A small multi-label image tagger, trained from scratch.
Model: 3.13M parameters, 32-pixel images, arch vit, norm layernorm_no_bias, activation gelu, layers 8.
Data: trained on aerial photos of the United States (SatlasPretrain), 101725 training examples, 50.3 epochs.
Rows from block 4 of a small multi-label image tagger, named by matrix and row number. Rows with one number belong to one neuron. Each number is 200 + 30 x the weight over its row's rms, rounded and kept within 0 to 999. All counts start at 0. After the name is the row's rms in percent of the matrix's.
After each neuron's rows are labels from the 100 images, of 14976, where the neuron reaches its highest value: "lies over" is the class under the peak. Only what is clearly more common there than usual is listed. The data: aerial photos of the United States (SatlasPretrain).
# fc1: MLP up (model.blocks.4.mlp.fc1.weight, 960x160), inputs 0-159
# fc2: MLP down (model.blocks.4.mlp.fc2.weight, 160x960, transposed), outputs 0-159

fc1.62,038,241,262,164,157,199,173,210,211,182,204,208,153,206,152,222,216,205,201,146,244,199,246,192,188,193,197,192,223,192,162,221,234,155,184,244,177,211,166,141,219,181,181,223,205,171,195,240,181,207,242,225,161,166,177,151,181,183,212,155,208,216,180,194,234,186,196,196,222,188,282,202,189,268,198,181,176,245,199,207,196,203,217,169,205,238,149,204,210,210,243,206,202,173,198,194,286,212,209,148,164,196,182,156,190,210,245,224,221,168,180,188,167,182,175,278,229,186,203,227,248,190,206,192,227,226,209,229,224,152,118,197,206,202,224,237,207,228,231,191,234,175,179,156,119,215,208,221,208,166,184,168,226,181,175,195,190,197,238,257,215
fc2.62,039,197,132,182,215,199,166,139,191,205,208,152,216,223,173,174,191,180,182,155,166,246,191,176,208,216,169,186,167,172,213,142,224,209,235,213,246,209,211,160,199,159,220,181,167,223,190,267,227,232,226,179,167,178,209,207,163,215,229,220,209,196,148,207,190,163,195,150,239,194,245,171,238,228,228,227,234,186,249,225,133,197,212,211,204,165,186,219,195,243,163,238,239,124,247,202,198,225,219,224,178,174,210,240,236,173,226,198,232,147,244,142,179,176,200,245,224,277,237,190,211,207,230,159,171,209,167,235,183,147,226,222,207,222,178,224,185,212,154,186,219,186,215,200,213,166,194,166,246,182,196,212,201,244,156,221,227,206,198,217,219
lies over: building

fc1.263,148,205,205,201,229,208,231,199,255,188,181,246,196,255,203,241,201,175,216,168,205,160,152,170,221,170,184,153,200,243,262,230,218,180,213,181,234,154,196,237,236,191,248,254,212,229,194,204,164,211,220,183,219,189,230,202,216,195,167,211,185,193,168,237,166,205,220,180,213,209,146,188,195,165,215,182,211,203,204,211,204,146,173,188,220,272,215,177,170,184,170,136,219,219,182,195,246,216,174,187,184,210,217,117,232,194,220,187,228,170,146,180,171,250,203,195,169,190,219,190,193,181,133,167,188,231,241,195,223,225,209,201,185,241,165,180,244,145,226,182,267,157,226,138,213,238,201,181,230,162,192,149,195,182,246,217,224,156,239,224,238
fc2.263,152,155,182,228,181,222,259,225,158,217,187,189,198,209,230,231,232,228,220,131,169,180,214,167,222,205,201,233,247,193,197,157,163,224,184,226,193,232,278,226,160,268,210,188,224,170,170,158,251,164,236,177,249,231,170,147,162,146,205,177,218,222,179,201,221,211,180,160,211,168,259,196,233,246,149,245,241,235,143,236,233,227,186,182,170,168,212,168,182,191,216,235,197,197,187,224,168,173,212,174,191,214,127,198,182,185,231,188,181,181,233,185,209,149,160,190,236,181,239,246,179,192,232,201,163,211,194,156,219,232,225,196,199,194,212,225,224,187,204,213,136,220,184,192,168,164,173,195,161,209,209,206,195,222,213,219,161,202,251,223,206
lies over: building

fc1.712,090,156,224,143,191,185,232,171,168,236,200,203,196,192,255,242,208,210,188,187,181,200,236,300,157,195,159,224,252,220,184,187,156,173,203,192,224,204,165,239,194,176,151,185,182,208,227,171,214,172,224,160,172,153,217,207,186,188,156,233,218,209,251,181,201,164,160,159,242,230,236,195,155,187,181,173,193,235,256,190,185,195,209,225,186,201,239,202,194,189,242,196,191,204,200,188,202,223,150,246,237,194,212,206,215,193,202,133,184,202,125,199,168,206,138,212,155,250,229,250,177,241,166,206,192,153,213,195,209,219,165,183,171,144,182,188,178,221,244,220,192,244,186,175,232,224,246,201,197,253,188,243,230,232,207,176,183,230,192,247,179
fc2.712,078,244,192,224,194,172,201,196,139,160,159,208,174,160,154,234,187,180,193,202,222,217,202,231,183,200,186,145,178,224,179,235,234,182,212,219,242,199,138,247,170,221,206,120,165,192,197,205,160,249,148,247,202,213,184,248,192,242,213,173,206,199,232,277,237,171,175,185,208,198,183,291,210,143,221,210,208,209,195,210,207,155,184,190,185,185,174,215,204,205,149,203,208,176,219,215,224,145,215,199,176,203,186,238,213,217,179,198,215,220,207,235,256,190,137,174,155,149,187,171,261,166,240,233,211,207,195,205,201,206,264,218,232,205,194,205,201,202,146,202,149,194,201,223,203,211,165,234,215,179,238,158,190,249,212,162,190,183,241,222,230
lies over: crop field

fc1.674,136,209,226,180,235,223,231,209,195,214,193,252,191,178,208,172,197,210,222,248,216,109,216,149,206,231,232,176,173,162,193,212,206,226,168,172,188,174,230,250,238,175,244,197,165,228,229,136,172,216,231,159,235,260,194,194,221,207,219,200,246,202,181,193,197,177,181,203,197,191,218,154,195,186,234,193,143,194,202,181,174,199,185,169,222,216,131,161,215,185,194,227,191,150,210,144,162,197,169,242,197,231,227,191,222,222,156,182,178,219,171,236,181,236,251,143,228,238,144,168,187,190,227,205,199,233,151,200,208,181,155,239,164,217,186,182,220,207,205,213,213,171,224,210,194,149,197,195,160,163,188,255,258,228,218,216,194,167,238,283,219
fc2.674,132,159,143,189,259,142,185,183,215,172,202,151,190,139,276,196,214,205,200,198,204,233,217,189,193,152,203,194,173,166,177,212,174,223,205,211,186,180,148,182,194,217,173,176,173,215,214,258,217,167,193,262,212,203,212,175,191,203,209,163,227,209,216,211,269,223,178,257,251,222,237,231,209,145,163,223,192,186,202,205,207,232,220,134,243,185,209,190,208,161,220,185,189,244,219,210,237,228,241,212,214,198,184,174,175,206,215,266,269,175,186,141,183,247,162,200,177,172,200,172,199,195,189,234,214,195,163,195,192,210,173,215,228,201,148,167,176,167,236,195,225,237,214,158,197,188,161,177,241,191,220,159,210,235,204,238,204,129,260,212,221
lies over: building

fc1.657,114,166,178,155,204,197,241,217,240,229,182,206,219,176,215,209,228,220,185,195,235,241,228,213,229,191,226,199,216,156,183,209,113,122,222,186,166,219,200,231,224,240,185,158,205,196,194,252,245,208,176,272,213,233,180,169,152,217,206,186,223,210,211,213,165,146,216,219,187,222,212,184,169,200,211,165,138,209,127,164,213,228,190,182,157,220,185,207,171,181,191,197,206,260,241,220,186,153,187,201,229,238,183,197,254,193,217,207,221,242,189,137,163,186,180,192,230,175,243,197,164,205,193,219,255,189,230,166,205,195,198,231,224,181,247,228,227,239,153,181,190,171,159,247,267,199,218,219,168,184,220,236,200,170,205,185,165,192,134,211,215
fc2.657,115,193,202,200,216,215,167,189,211,133,175,211,201,182,178,181,200,151,201,173,194,223,176,211,235,225,238,216,329,202,196,183,181,251,162,120,213,227,274,187,181,177,135,251,227,239,182,164,189,183,172,164,145,207,173,205,249,222,223,246,185,169,186,233,248,216,171,222,262,245,203,202,206,208,206,224,162,212,163,197,236,212,218,176,183,213,194,183,175,229,168,166,156,164,192,229,241,255,220,215,180,225,188,167,182,245,213,187,185,187,202,195,187,184,239,221,159,222,174,213,191,191,217,204,184,193,174,187,163,218,166,189,190,257,222,193,221,209,219,200,189,189,187,156,194,173,175,208,243,256,186,152,167,231,174,180,213,239,214,215,230
lies over: crop field

fc1.147,096,257,215,167,191,164,229,183,228,228,170,258,206,146,238,162,218,199,231,210,196,237,162,185,239,197,201,205,171,202,192,247,209,140,178,189,208,184,168,206,193,174,227,152,223,163,198,207,221,213,187,222,171,166,243,245,260,195,256,220,209,148,222,192,154,199,179,185,249,206,220,167,217,237,169,172,126,190,160,187,197,212,264,177,199,192,235,179,267,120,203,182,222,222,185,185,189,225,222,173,187,179,150,260,188,195,238,211,168,191,183,192,203,255,239,208,219,192,233,215,220,210,180,174,189,247,235,193,207,170,161,226,193,197,238,215,194,208,217,180,208,177,211,184,227,178,250,168,153,179,183,233,248,197,177,229,174,183,132,167,168
fc2.147,103,218,173,221,162,201,232,182,173,191,205,194,268,228,197,200,207,157,137,229,158,213,239,160,206,197,188,212,243,235,176,180,185,249,225,258,192,209,212,190,211,219,187,161,178,263,205,215,169,259,233,218,230,169,207,165,165,161,136,117,179,157,195,196,189,195,182,202,237,211,217,193,191,228,231,245,157,216,164,232,142,181,152,210,181,180,171,209,160,202,263,203,204,177,178,228,195,157,185,189,218,274,228,190,234,216,183,212,216,205,235,192,239,164,210,248,215,141,210,213,191,219,213,242,224,208,230,212,186,150,209,185,162,215,208,191,209,205,220,208,231,249,258,191,208,184,123,214,208,196,160,176,214,173,167,206,163,202,162,193,235
lies over: building

fc1.766,109,193,232,193,194,237,127,240,267,198,220,230,152,237,184,238,181,222,185,215,216,178,169,179,145,192,166,193,200,197,217,230,154,169,246,194,170,158,221,177,193,144,166,147,248,200,185,193,260,232,175,201,183,227,216,239,192,236,233,162,252,235,206,205,182,211,211,188,227,172,173,221,207,231,170,143,212,196,214,203,188,204,221,135,228,204,238,218,181,219,156,248,213,186,190,199,202,156,199,222,228,206,203,178,202,172,268,191,167,219,219,210,249,186,222,171,232,178,174,177,159,189,185,150,140,172,192,178,224,193,200,193,221,186,163,222,198,187,185,200,174,196,253,233,153,233,147,188,274,220,214,189,232,152,240,243,233,248,187,211,192
fc2.766,095,175,190,207,189,179,212,203,236,176,201,157,199,210,211,207,168,176,203,196,188,230,239,211,186,170,214,151,203,239,169,153,256,259,240,184,204,169,200,188,234,196,177,260,214,231,152,187,137,238,257,214,224,214,150,144,216,168,174,177,133,166,185,220,187,219,190,190,181,250,205,179,180,187,174,230,174,228,221,203,253,245,212,264,192,155,195,204,194,218,153,189,183,202,195,206,217,188,241,211,182,180,204,195,163,186,132,227,188,179,204,206,181,157,217,189,246,170,183,205,214,239,229,232,244,184,220,186,243,185,178,183,194,244,197,175,206,254,163,157,158,203,212,148,239,190,163,209,183,164,186,280,264,192,247,212,174,204,203,192,260
lies over: crop field

fc1.154,113,152,198,188,174,178,206,211,185,235,184,180,167,186,188,205,181,217,211,206,226,177,168,204,226,249,199,216,226,198,168,208,248,209,124,220,218,165,216,197,203,187,194,250,170,180,169,147,218,188,168,241,156,207,176,223,218,223,218,233,237,215,196,214,146,141,175,167,237,231,204,165,243,173,197,189,152,206,229,167,168,177,277,183,204,152,232,177,176,178,167,187,215,192,208,199,168,211,232,217,145,212,129,251,214,202,189,177,214,177,184,207,236,208,261,209,190,216,202,162,165,189,227,236,216,286,160,226,249,173,176,205,186,264,160,213,216,223,217,182,196,204,274,197,170,230,221,189,151,192,251,180,222,207,185,229,247,216,193,257,203
fc2.154,116,201,181,178,248,175,170,229,223,196,255,262,211,219,193,170,229,90,166,185,173,203,183,171,172,202,221,177,164,158,222,202,158,220,195,222,188,169,172,201,199,183,182,240,179,263,204,208,195,215,241,189,200,208,204,215,172,242,209,234,228,237,163,193,237,224,206,184,243,174,190,117,223,200,221,181,218,203,196,200,224,185,215,150,171,206,158,244,174,185,185,267,231,197,153,193,217,175,173,205,226,197,216,183,194,223,254,204,252,241,216,169,219,222,188,237,236,229,169,173,194,185,206,207,143,149,228,185,200,223,211,151,207,167,191,147,197,132,207,148,244,211,214,203,212,204,194,195,224,194,137,170,186,224,203,239,222,187,253,227,250
lies over: building

fc1.579,082,245,198,165,176,157,249,237,213,271,213,241,245,251,174,218,208,155,246,247,210,173,188,162,216,214,220,151,182,243,197,254,233,185,184,218,216,218,174,201,241,212,166,178,197,195,203,174,205,228,187,219,152,174,241,170,196,201,259,219,192,174,212,213,236,240,195,177,205,250,224,170,164,203,165,149,189,164,193,201,162,174,218,194,187,202,135,200,218,174,219,212,237,161,181,179,142,191,221,146,191,222,143,203,206,227,176,213,215,230,235,214,166,233,212,196,208,224,182,193,208,181,182,188,190,263,231,150,190,178,141,209,177,212,232,195,167,164,209,207,202,236,164,179,230,245,203,225,114,206,234,227,166,213,178,229,135,181,198,232,223
fc2.579,079,144,171,184,147,239,194,190,206,172,193,178,228,205,228,186,210,180,133,235,202,223,217,174,179,234,158,232,203,222,198,208,229,253,255,250,210,234,210,171,208,199,197,183,170,187,212,189,228,222,259,207,252,186,135,169,233,192,195,156,215,220,189,201,227,183,164,182,284,183,209,191,236,157,220,209,207,247,176,173,187,184,171,276,233,125,219,202,171,189,228,154,177,202,178,214,153,137,181,184,203,189,191,173,277,215,232,222,186,250,221,197,207,169,188,247,177,184,194,203,235,237,192,198,212,185,212,207,217,170,227,190,176,182,211,172,207,124,167,169,225,228,209,212,172,203,166,215,198,169,157,228,225,198,200,250,170,256,198,177,220
lies over: building