python train.py --arch="vit" --model="multi-label image tagger" --dataset="aerial photos of the United States (SatlasPretrain)" --grayscale=true --norm="layernorm_no_bias" --norm_position="pre" --head_dim=64 --bias="all" --residual_init="none" --lr=0.0084 --nesterov=true --orthogonalizer="newton_schulz_5" --adamw_lr_other_params=0.00075 --ema_decay=0.999 --warmup_steps=2000
Rows from block 5 of a small multi-label image tagger, named by matrix and row number. Rows with one number belong to one neuron. Each number is 500 + 50 x the weight over its row's rms, rounded and kept within 0 to 999. All counts start at 0. Numbers have three digits each.
After each neuron's rows are labels from the 100 images, of 14976, where the neuron reaches its highest value: "top examples" is what is common among them. Only what is clearly more common there than usual is listed. The data: aerial photos of the United States (SatlasPretrain). In brackets: how many of the 100.
# fc1: MLP up (model.blocks.5.mlp.fc1.weight, 960x160), inputs 80-159
# fc2: MLP down (model.blocks.5.mlp.fc2.weight, 160x960, transposed), outputs 80-159

fc1.666:410506504500430482435510483491476528474524596402586492549490587479512590483442480505512452520607522509568456497417416504448557535611409388542421549537471462477501572429524559538423536477532473527487524532493417420577518441520515541473528505
fc2.666:547508542509525499451577489502516472526437562410459509425503498507459491589451484462559527509434466471474505445512555533516546537424396453510516521504522479565481438523598500483513623472525542520449614546495604609463501546514513509487530411
top examples: crop field (33)

fc1.635:513478532499458549510461434471619447453614420477615512430465486530530509516456519534453538523526544449539497535559518452486581574514391528465443421419535513459465547432523518618530454525518384531395512419460472462479521537539514487435514497
fc2.635:639462576451526477518476484496556545551546555448506468406479420594540494469530604467443501462461406552493527555589498526480401424444519440524484522453615563556487498519515522419538537561579467485522622579491490482461533535511431632496502524
top examples: building (75)

fc1.77:483437528500435471512543483507503506509577556508496533513505535553547522545618484392492523637508504436450469357372533498459588510449555477528490537464486471509631409473454514531407520504397513498448512418536508579591572467502416472523476421
fc2.77:482453432525500544408481499480527431556470432493467441503536467459510382496562455406598414576505378620545422479487479546366511574505516510503501518469447466518499522508549389567487430548506540496521544555497433607471485460456499494509471543
top examples: building (81)

fc1.542:525535462499514518559467503466523499485493509516494493433514451427530490646504522531507489504465420481523495442514582478541493548495426445469470380453512466487503512510592506527474476440515411574433469529461534423600506432451518612453571563
fc2.542:514451520498514547452500483524424532424455399534560604412486474473610543564524495537521548453541415496607482570570494438602529419405560524534396553435585465508463559414500460502550492454472495531632513523471498479477537463532504481533435529
top examples: building (93)

fc1.378:463569485415496492562539493476473505504475538454436489512482493477441513564466498551385424535492603537485474536558478504546479494485436477519491562510554527496601484539598489436454473496435560604557536484556429568512480602457487581559525550
fc2.378:427561490415483504546495564534512462463448460505548486558497442449503523485526513464593501583510431539576381516450517515489429551521508483496510509514418599478429416540589581503528467533576531520541501502461491507507516455507601532479447461
top examples: crop field (48)

fc1.250:537529474486465487506450514463422506552520440521469487521445438540468491525467511572412485507524576522461511532614481498516446513403428519527448498551497461501546500558549462539478519468450486520494514481555538515430472371505467425388423523
fc2.250:495566501452493448546419527528574628509442574487603551530488421425441463431540523402533484466495509469557458534462493474486457501562465444502460580406443506554536464457593556477465429468464455516507520474497488581512519529498454540548631433
top examples: crop field (28)

fc1.559:506450415462512522458501495432475410451524527515448469470430550532504564475509475448375542542559591421482582541544516485478491423536424498442451553507624506510422595559458446521500474528474446482477544549457465450450583484532539465442543488
fc2.559:574493498428504481503560446416577510517471475415516495524521493501554595579552419503464432502489515547468489540429542422532485493480438441572558475502450479458517581507437510473459604486519482525619413428453548471562468446521538574511529440
top examples: crop field (30)

fc1.571:430529455417498464504493534571517589521522591536532522412538471532442495479500495468530400556546557482478557468451419455430482520541464528461499474576499457535515480521518495537542527503501506532509435590575466516513460446502482549523508552
fc2.571:523497575487492509574525572529475532477533502433412536493529585509475466485564513495455480417475487507522548509484470533478529535459471584560367480560504461561497534560567491551464432523576432583433545526593432548474516467508385567550528547
top examples: building (70)

fc1.492:461525361533491488493502422516495473539492538608531495471441484523462462473517527541490429552527510527424434571476525617544620559599419516475506530417572478408542527535390414511484467471438559547527527433494543565521506492541437512532455439
fc2.492:500494570478504476553459575452492500479406484376443497494568544486601496540490509441569561418476557409585565434494500462421434514384500514526458419605444479495461563460525502506565559488505484487503470569477457423419568535477554401503500510
top examples: building (67)

fc1.256:546413486520485505502498541483534534520434380549571603488461457531458521468446487466554471506484451521488509464476590478509532509540515523532467453472541597484415552589440464567508494512444540572488555566453465522544541523530477553448416511
fc2.256:507497574500515508438603515466399481537536548556522437473590480534429485492567603487575490520510533524527490525506490526528426460393487420536438560494524452503538497482457515411514532485616492448510466422512449532512521508512457538448496473
top examples: building (78)

fc1.605:502458510505536583371543444528467513489501479547461505510491486457476509525527384508519445587527569437490553505392427525557553473436463465502503531610544390519452482498456410536576569487476480479557521544518387496441498588440488601436499549
fc2.605:440591474509469576561542514391474542521551467465457541445511477496523488460499550411484485492453517424566631510575442529451490579579490468583440452557374594463427533488612459499525420466552439478584475548490577537559494485515441454574510469
top examples: building (73)

fc1.742:627441539469458487495430513524527501455546474488487559512447518556367521497505463427549547535473522455493481521514443469473578527548537470561533509455476486521514443501510528555561532499532429451441406506463495445548377484586566568410559546
fc2.742:516373576544566528565507579521444533539521475474590451511515486461563492499398526534498472592424392510566502459500482535531400442579489455594514489441498461418447433528526537524566482458453514532532496476451546571465554472557540569589448482
top examples: building (95)

fc1.61:464545498471511522400571504528458357511472555465495468501497492439539475552573432516545443497607511514516495515408540532489509467508460539556518418457506571447458481489463515542463547478500539419540453442529552421504466457563620441369523467
fc2.61:480587575538597522440534465584405519505537394527517509450553581527497413481456442488559527524552472501509574480500478437506475508504431477564506468577510518535458493566545447419446625527571525437433550565505583634490527445435514517441522455
top examples: crop field (28)

fc1.575:555510539491548446567485519563511452448532455474599516594468428409403463426496505446510544477444496453508512502471448526521552451570533460491417442473469526534571451505491479475565522544516416541488350565410450426512481482469465562489494515
fc2.575:501515467441472463604509550546547562520561488517433512508449553471585543392518578535444456521457493477445554447555503500507502538581472532481509497479551478577506581496459451573527396473477532490500495535529520504478477538458556511493481516
top examples: building (86)

fc1.418:581469512488546434520554495536515385446497481427502508515438505513464567502441435485530567568462550560527483464585519524533443521414539534446576432473437489466490528442579546517503518498650485474552451514411561460516538538474415504456540488
fc2.418:406599502503535435440440516481633535502468558595499550518522507487530510555520448446527454413533504417562434474513448498554491475561448547463509536456481514430548544604492600581554482469440592402487462427550547468548455531524539618549495448
top examples: crop field (26)

fc1.457:480611602503466526408520504465439485481375491473506479500519502535494429550545574434496548491488549537512406572633520475571544558550490593496546547433589499492572591411591425529406491392457380530520558449524461575457503524504448499507527549
fc2.457:486462461528467429576547559533550480531526560550525440539539519539507583559477580528507539487513493479418534448529489471466513539492598443454448435545484515501570457532401495500525502548532471462499411516549546520504438507493501620441556477
top examples: crop field (49)

fc1.37:522502539567531443539471570468593639550524615501545417533452496568458433508539556504483488448457501529504535491477498481515524462533463500471530527459503497522539468406457446513491568499508481448490509499520508528560552476516458533451540522
fc2.37:495439560500447514479442526533423476498508386462480523468500423427542495453538515516516534419546541453543579522425546525506515443497485480491459518519515457399514536451401566493507534528586507516525608483504525502440489541419547477412395514
top examples: building (69)

fc1.531:395478426585483523462502394486499451598514570549538625450469509522512550512426536445561429577633496550497496524405532582496546528506433504472442501460527450400486517415497470495541464504480488450456466334548520531477536466572403517479441505
fc2.531:489468475451431418534486566456509529486508454454493438434573594559538466539549543467551535438435514512532567489476481499400474521517532529528579491529525487613541573536606462453587536580463501390520549596419476418446500479443542475510498547
top examples: building (90)

fc1.656:518497453430546529490530441498517456453499499400482465575499512398550513630484554463539485522527493466574576461481559442546438512513490515455561543513557541475565451502538482438494510464543522398471554469476445448604565531348459486528559552
fc2.656:488514584534454431544505492512456508539484501545492547438497463520375473456596473403506561544492493520477561417440503488425553396465500569516502483580547469478498591512534532480441535514502483500502475476455530606408484436552563549518446503
top examples: crop field (28)

fc1.251:521535573471450501523500542501412510501556454472594483475522508595410570428494450438554529551567548517590445481443559487395484465456482360509529444546470521500451466561495464593518553579458503446489485527500512527531434536555561622453500521
fc2.251:468561541502541470508513507505463456443530525456556471494566542600428442612439471410466556458558492518490373394504615499554450481513532522508560510418450462438595496444559472525419516448445497469526429501477425524473506547506449515477510485
top examples: building (71)

fc1.642:471551576395537478506509488455478546553455462506543554485567521543424563503520468526545591427507522447394514519557566575553586517507461392500553531476553565466407586507477559511434504497434463470491458536480516506483512447521466503442501497
fc2.642:503518428525450547506430488534463469467495493491501487521537593392490480539498447489491556516560523554434431505450435485487522539544508604612553532422507541497434497493533522567521521533512487562497432518471504529443489482454493573514532452
top examples: crop field (27)

fc1.610:546386452529386580438410386492491507508501559493519464460473484519523512487494619519592564579460489527477425499508453480515541466496465556484530453525468508522524503588585510571487510550532442466518523565498495546478408485548550519467481473
fc2.610:467441500434371488547559447530460464508441434496420504522555562480535488493502500568430514538415604524523457480458516462521471448456492512463518585497435558475551553456493569451552478511559400489467477576475523510536498607538543427531513511
top examples: building (73)

fc1.29:487468498475517418539412527521593533458439485508513448469497399591577565586514538486493467455567601531495590502461528437554463500484522515541514561563530490430462486524440473506469465492570446510416506459464535495476447445513426495483522551
fc2.29:491513441508499553515495508506541590551529440429489516552524479440377512466525519487503494623506458388526563506463556489514439569436482513484558530446573511534515495484432484418517539497422517417459536529449535615494449405587538543473497495
top examples: crop field (25)

fc1.369:537474527463547597506545507489497530544579544450487403482448438491415559490521516447572462528483461529538579496435451453470512410435533517503570486443413446451491464483450455490530479475604383478491510619609509467532404538545517478556523503
fc2.369:540453475487469466458534457424604478478499516486548513458514526450529512512495463556510496418625602465439482472554472466489510486481461495483390403459400533505521395549467436525537476500443430574498488510534561588445443478438486604483522533
top examples: crop field (46)

fc1.231:535507502463476525494533464494516347512379552462556461563449483497499524501595546486484489448550524502404459441491495523476492494560477529508603520514569545449470561574505511437574531408573492491547534440476503389490521466522523521469458449
fc2.231:550551549586467551460542457440528479445543555418456469448565513499512509528512499503501471544423594528591565464489547495570413523356480552440433418597502501571576492519488490492421373503497586463507474538487564570505494483466512562516583395
top examples: crop field (34)

fc1.474:441494504424456443604573461440524535407508524544581489527445440473606478495554529462475568537565509461467511452491626554504450456459482503463505484479584491436470520541551561533492595510387546497518531532517508511559520497444449484458504592
fc2.474:507522499551467518481544558500593514428550450559460482470431581466482452510543536531498448508441419386550556541456451431466481625502530466473533495472505479513527512483528466401540453597580592530537512464478486497453551511471563452577422455
top examples: building (82)

fc1.470:549547431441478491538487343409515526464464491527356550466579479458502521484417555438464484491553451505503474540443542465474603490485473566551450564446576439452547459469522403495608552506480533440516507452517560399508554494466446575597513603
fc2.470:507467499532391477562517549511451451454552420495579520469478606571514500485572591489447537517489508450497498498442462406502470538493507561535527473545519502525479571616536507497447554493496429450489479578462543531434559563515517408372526492
top examples: building (68)

fc1.91:447494405526590467461504499517468522431576435502589556416470467480494490466489475616501473488590465498458467468402571559447569420503469554478487472483451453558503477491531456588483430504543479494464451507556537521486454518507508559542490504
fc2.91:511550499518508497569452578441497590532480477448519464424506454478563381464545490420610551504506489443529541571501444511517502524518519481534503529559409538532516571463532500454637474486467497495510457507356532492501574452526475495610413496
top examples: building (74)

fc1.198:547445428498507521524540526512474336521526515471501507450450494528460555547463478478530531550580528529432488598493511470505504579461518465518436466430553533507485581392500441522561481512460430500567509434497651544567501495539471528507521403
fc2.198:437512507517489467480537596478558564473502528542537517476549494404507451546492556441431532445413505462542519475431443527508499389534528513532534525520412449480450574629489488391539490468499517441545521526495481499530521516458531424557523518
top examples: building (71)

fc1.155:466463558413520486517553495518482362553576493527557459477431507529463560448520409505478465502536585523514481501492519489473458506526355489557541477508537491564453576484502483480568561447373473547467486560542503380537460523507498528465502475
fc2.155:524526509468503440497427559458578506484460408490467536449498454410609500594405587460453558428491433455547547494475521600502498452508561492486484503485534497492426554488543420477486446499510537517544501511460496565543548483453541482582451485
top examples: crop field (45)

fc1.274:473610500585550384530541464501530443479498488479486422552496381528580495493491530511493442553499500576564503485489465452528557427553440570488509504446502516520598493413550497497439531482511522442493495575551523544449556506463549456436579510
fc2.274:543399545454542586532529546498537544584482508561427580480368535464521445607473457524493465492489520422570527561534532528487555479482568509504601585560526534520430554513474533429555450458525429489541480462449500445511566464538454506616478485
top examples: crop field (27)

fc1.23:500483421480548548466465568498478418462554527481480434446583563555443445546494491433512517555468502408489538502446500515592462466442482539499549510492514480453517513449464477512539531555471516467543460502593510466396576603400529525385496436
fc2.23:470552490510539437412548529461456516541486519508474529446535523482489483563562573434483497547536547476531573568551499429448479537449444446545578579575508514506383518362562459428539565557535504505533428536456467470541501496429450499490459476
top examples: crop field (27)

fc1.65:584506437458428549497456465546511467541482432400507479458533424594548515518513422496465540585540570512497520488513432505494560517470485552455558556494464509425441462450457417523482496503579558484486498398457516516522512441529560533529524460
fc2.65:564427545513502455427524425507512421419593462498472522510488486519418458532499458581512449522474453530530578458588612511559496447500532494528543519507580537400581622571478577443443563463408532451575465588534499573510532422523439488488509474
top examples: building (68)

fc1.199:454480525595456437507391581561502464490479433490515437523474492428513573550391462512521449506505474467460462473478509473489475519496618521492558540444496505535560551493463580445473441491437508485463597499489538440529513513588473476523544497
fc2.199:443576582513477424536477588519514475497570579509450523507479532485473517489547458515450551504495484498408524526506490566384584559562485431446512445550512481561473515484546393487567537451443428522565522466438524487535501517545578425517492465
top examples: crop field (39)

fc1.374:516473528543509445506521453471532504442558603514538544472497448537548473520633474540471487581524440464517569402567559574400391519420419421456510479412470549500491459482512543538560472489497462538488431519484476446595556457455436507499499561
fc2.374:520514446374503532441440575476505485506394472540519554463473433473485403469509480569516491529504453472586495481449481499518559453502519437606503511462445388440528480511502533564500484553579549492513507467451525568374511469480535515490452458
top examples: building (75)

fc1.540:516494491550517533559431485483550406447496515507477528517555518521541526456537429359486550426420498563450477533545433475510527499569519511493550529488433460433515528492536407471539440493508515554512507523488452520503511485494583550611504453
fc2.540:511640536498513508552571460536543509651463561452475579410545451510458504564540515559447495536487431471523558534470528471563522512514502611575536550437507474493459520509463537535569434446471515471430462556451481533484533470511521431396581548
top examples: crop field (59)

fc1.444:499513464527498439572482474461444455421429508529523434570568373505565573519531577445484459530523369521510431398493435551585515541554451414520431495507458579432529449580481435462559505452525448434532505536545589560498520454477510535441497538
fc2.444:592388498425566519417567443455527496494459473447510565489532473470552440448611523555484543471572489479532645486487406389537422509530462415521447447558544530550477510454510477585499457514446457504504411541461510450524455546594485463622540420
top examples: building (68)

fc1.430:441580565453480559428547464498507468587511495542490538418506552445482387553483475450490425402491439515481451478546575523453449541574468495432554467516558525481475378492530462549514494530494509480478476463552476502463585442391509531425550482
fc2.430:466492541501299489549447447539590521501579518469557444455470488501500504523520536578480460563466523431471503571518572474517485427499490457519455533523455353499463466440478456511533561494512506529437526488478481496540513544436533513488511599
top examples: crop field (29)

fc1.14:523497541477472444560392537476586551506544537495500489502472544604399521457556457397527464510512550481512447531553506450473477476519549420483494424461475452528448491506575508565548503475558457591471479588510519537499408534665520519481557460
fc2.14:525529472566521508500456523410457459459538468513583485541472446498522474509472476498480436520490498466487381354499481633534489489468447484541486513511445577417518625591443531490515426538499504438487402494490507571534521499503474570492499533
top examples: building (69)

fc1.751:456462577468514472550492494643449494585429453548505471504439467476467572470432444495503424516483467529520405478491539526511432437507570379580529450478603531506501553462524505452519442469413536600568576466560509459544442616485443523496455481
fc2.751:495516449481496460514491599506488494428412422519526607581445565374581508508519551387451619425494559504486518499431494506598586488536483445431493470509485536496481481503525467499532556510514473500517457481587515504450547399478501483473523463
top examples: crop field (28)

fc1.617:430394612503477510483398566513555504478454540523487549490415437594530531495480569472449542534508488535511412538493405603631484542481512589494513548507442517482513520565512472539538549590492418483557532467558471474527412421566610514471520505
fc2.617:500469445564578501623489441475494516486579520512628499390509445435539458415480422467427553497495501575489510510459389517468534566573538456510475503394509453524494498612454529510565478506496520509441459511477599481401466583511469597576480450
top examples: building (71)

fc1.387:519561484488520462463544499570412563384524432496533540527468484532439568520628514530467570489444508364462386520503454496465479518502513443525421461525409442537523450446433517573556516507505418519493528518493499422484509552530606625552460566
fc2.387:481527494483494542504440492562533629442459525494490498533430534515519443519498483547556556513460509518438570458455526593496479420455499592588474464358463568474555537500494516505479554502389544441609507489408521457469493583433563490493521559
top examples: building (83)

fc1.98:490500553487507513445499486537462409471650509514478551525526580442495522589546430388384530532502469512550514577555492606462577521491477442532526524528520465446494499510486509433452467577416473476572416424450503556498541470500527513565536508
fc2.98:486535372498477465556408532521512491524454439540440466550546479457429460467494479557430433438587608521562482395410422515450485534504504502561448408493456453449456521498576502484485514528433530395478512553473485465444551578686533451483495614
top examples: building (72)

fc1.234:470559470564506507437627467533567402453566495463431408483532553539468546539497515463365448526492498442501506508483521562518461521486463462481476553495472458492537495403532409395478487491598462545500517538568533437519507510525436547512499528
fc2.234:485537426408528488474590498457486538535565522539495568469470459456480421453413401552566527457509505569553505494601451474584408538360456573445516534486561499520541571617540601512546581559452612523444448409498492516521545536606487492459494468
top examples: crop field (31)

fc1.657:524578460455455497495513471389505559521407595561456419538510551468572507499445527490516455458507441471517516521506524430503419503508464466489468481375531495458569476589549482394494518602548500516512575521559513508473423464410421431512527562
fc2.657:507506546450604500516472570448452515506571515497625571491481562532555459436492503432530487475387465498550401474385506535550517486483454536546401530505441447480531469554581485508481473451554509463513572437491521504430547487510595526535448438
top examples: crop field (58)

fc1.177:512501556477627505448411549435485504475541497558548609541588469560484410505533476542535530473480474519486477469522550512513424448498524444523453480524549533467418430563451434587477460475486498527440600499478443510576488466463487422452483486
fc2.177:507523568566546535503463502519471424461507449554430528453431579525415477561447472531460468498458411512472513517507447414467578560508456514554432493521528520529609530556489541549473381534498521418501532524530535511458511424539506438496502394
top examples: building (68)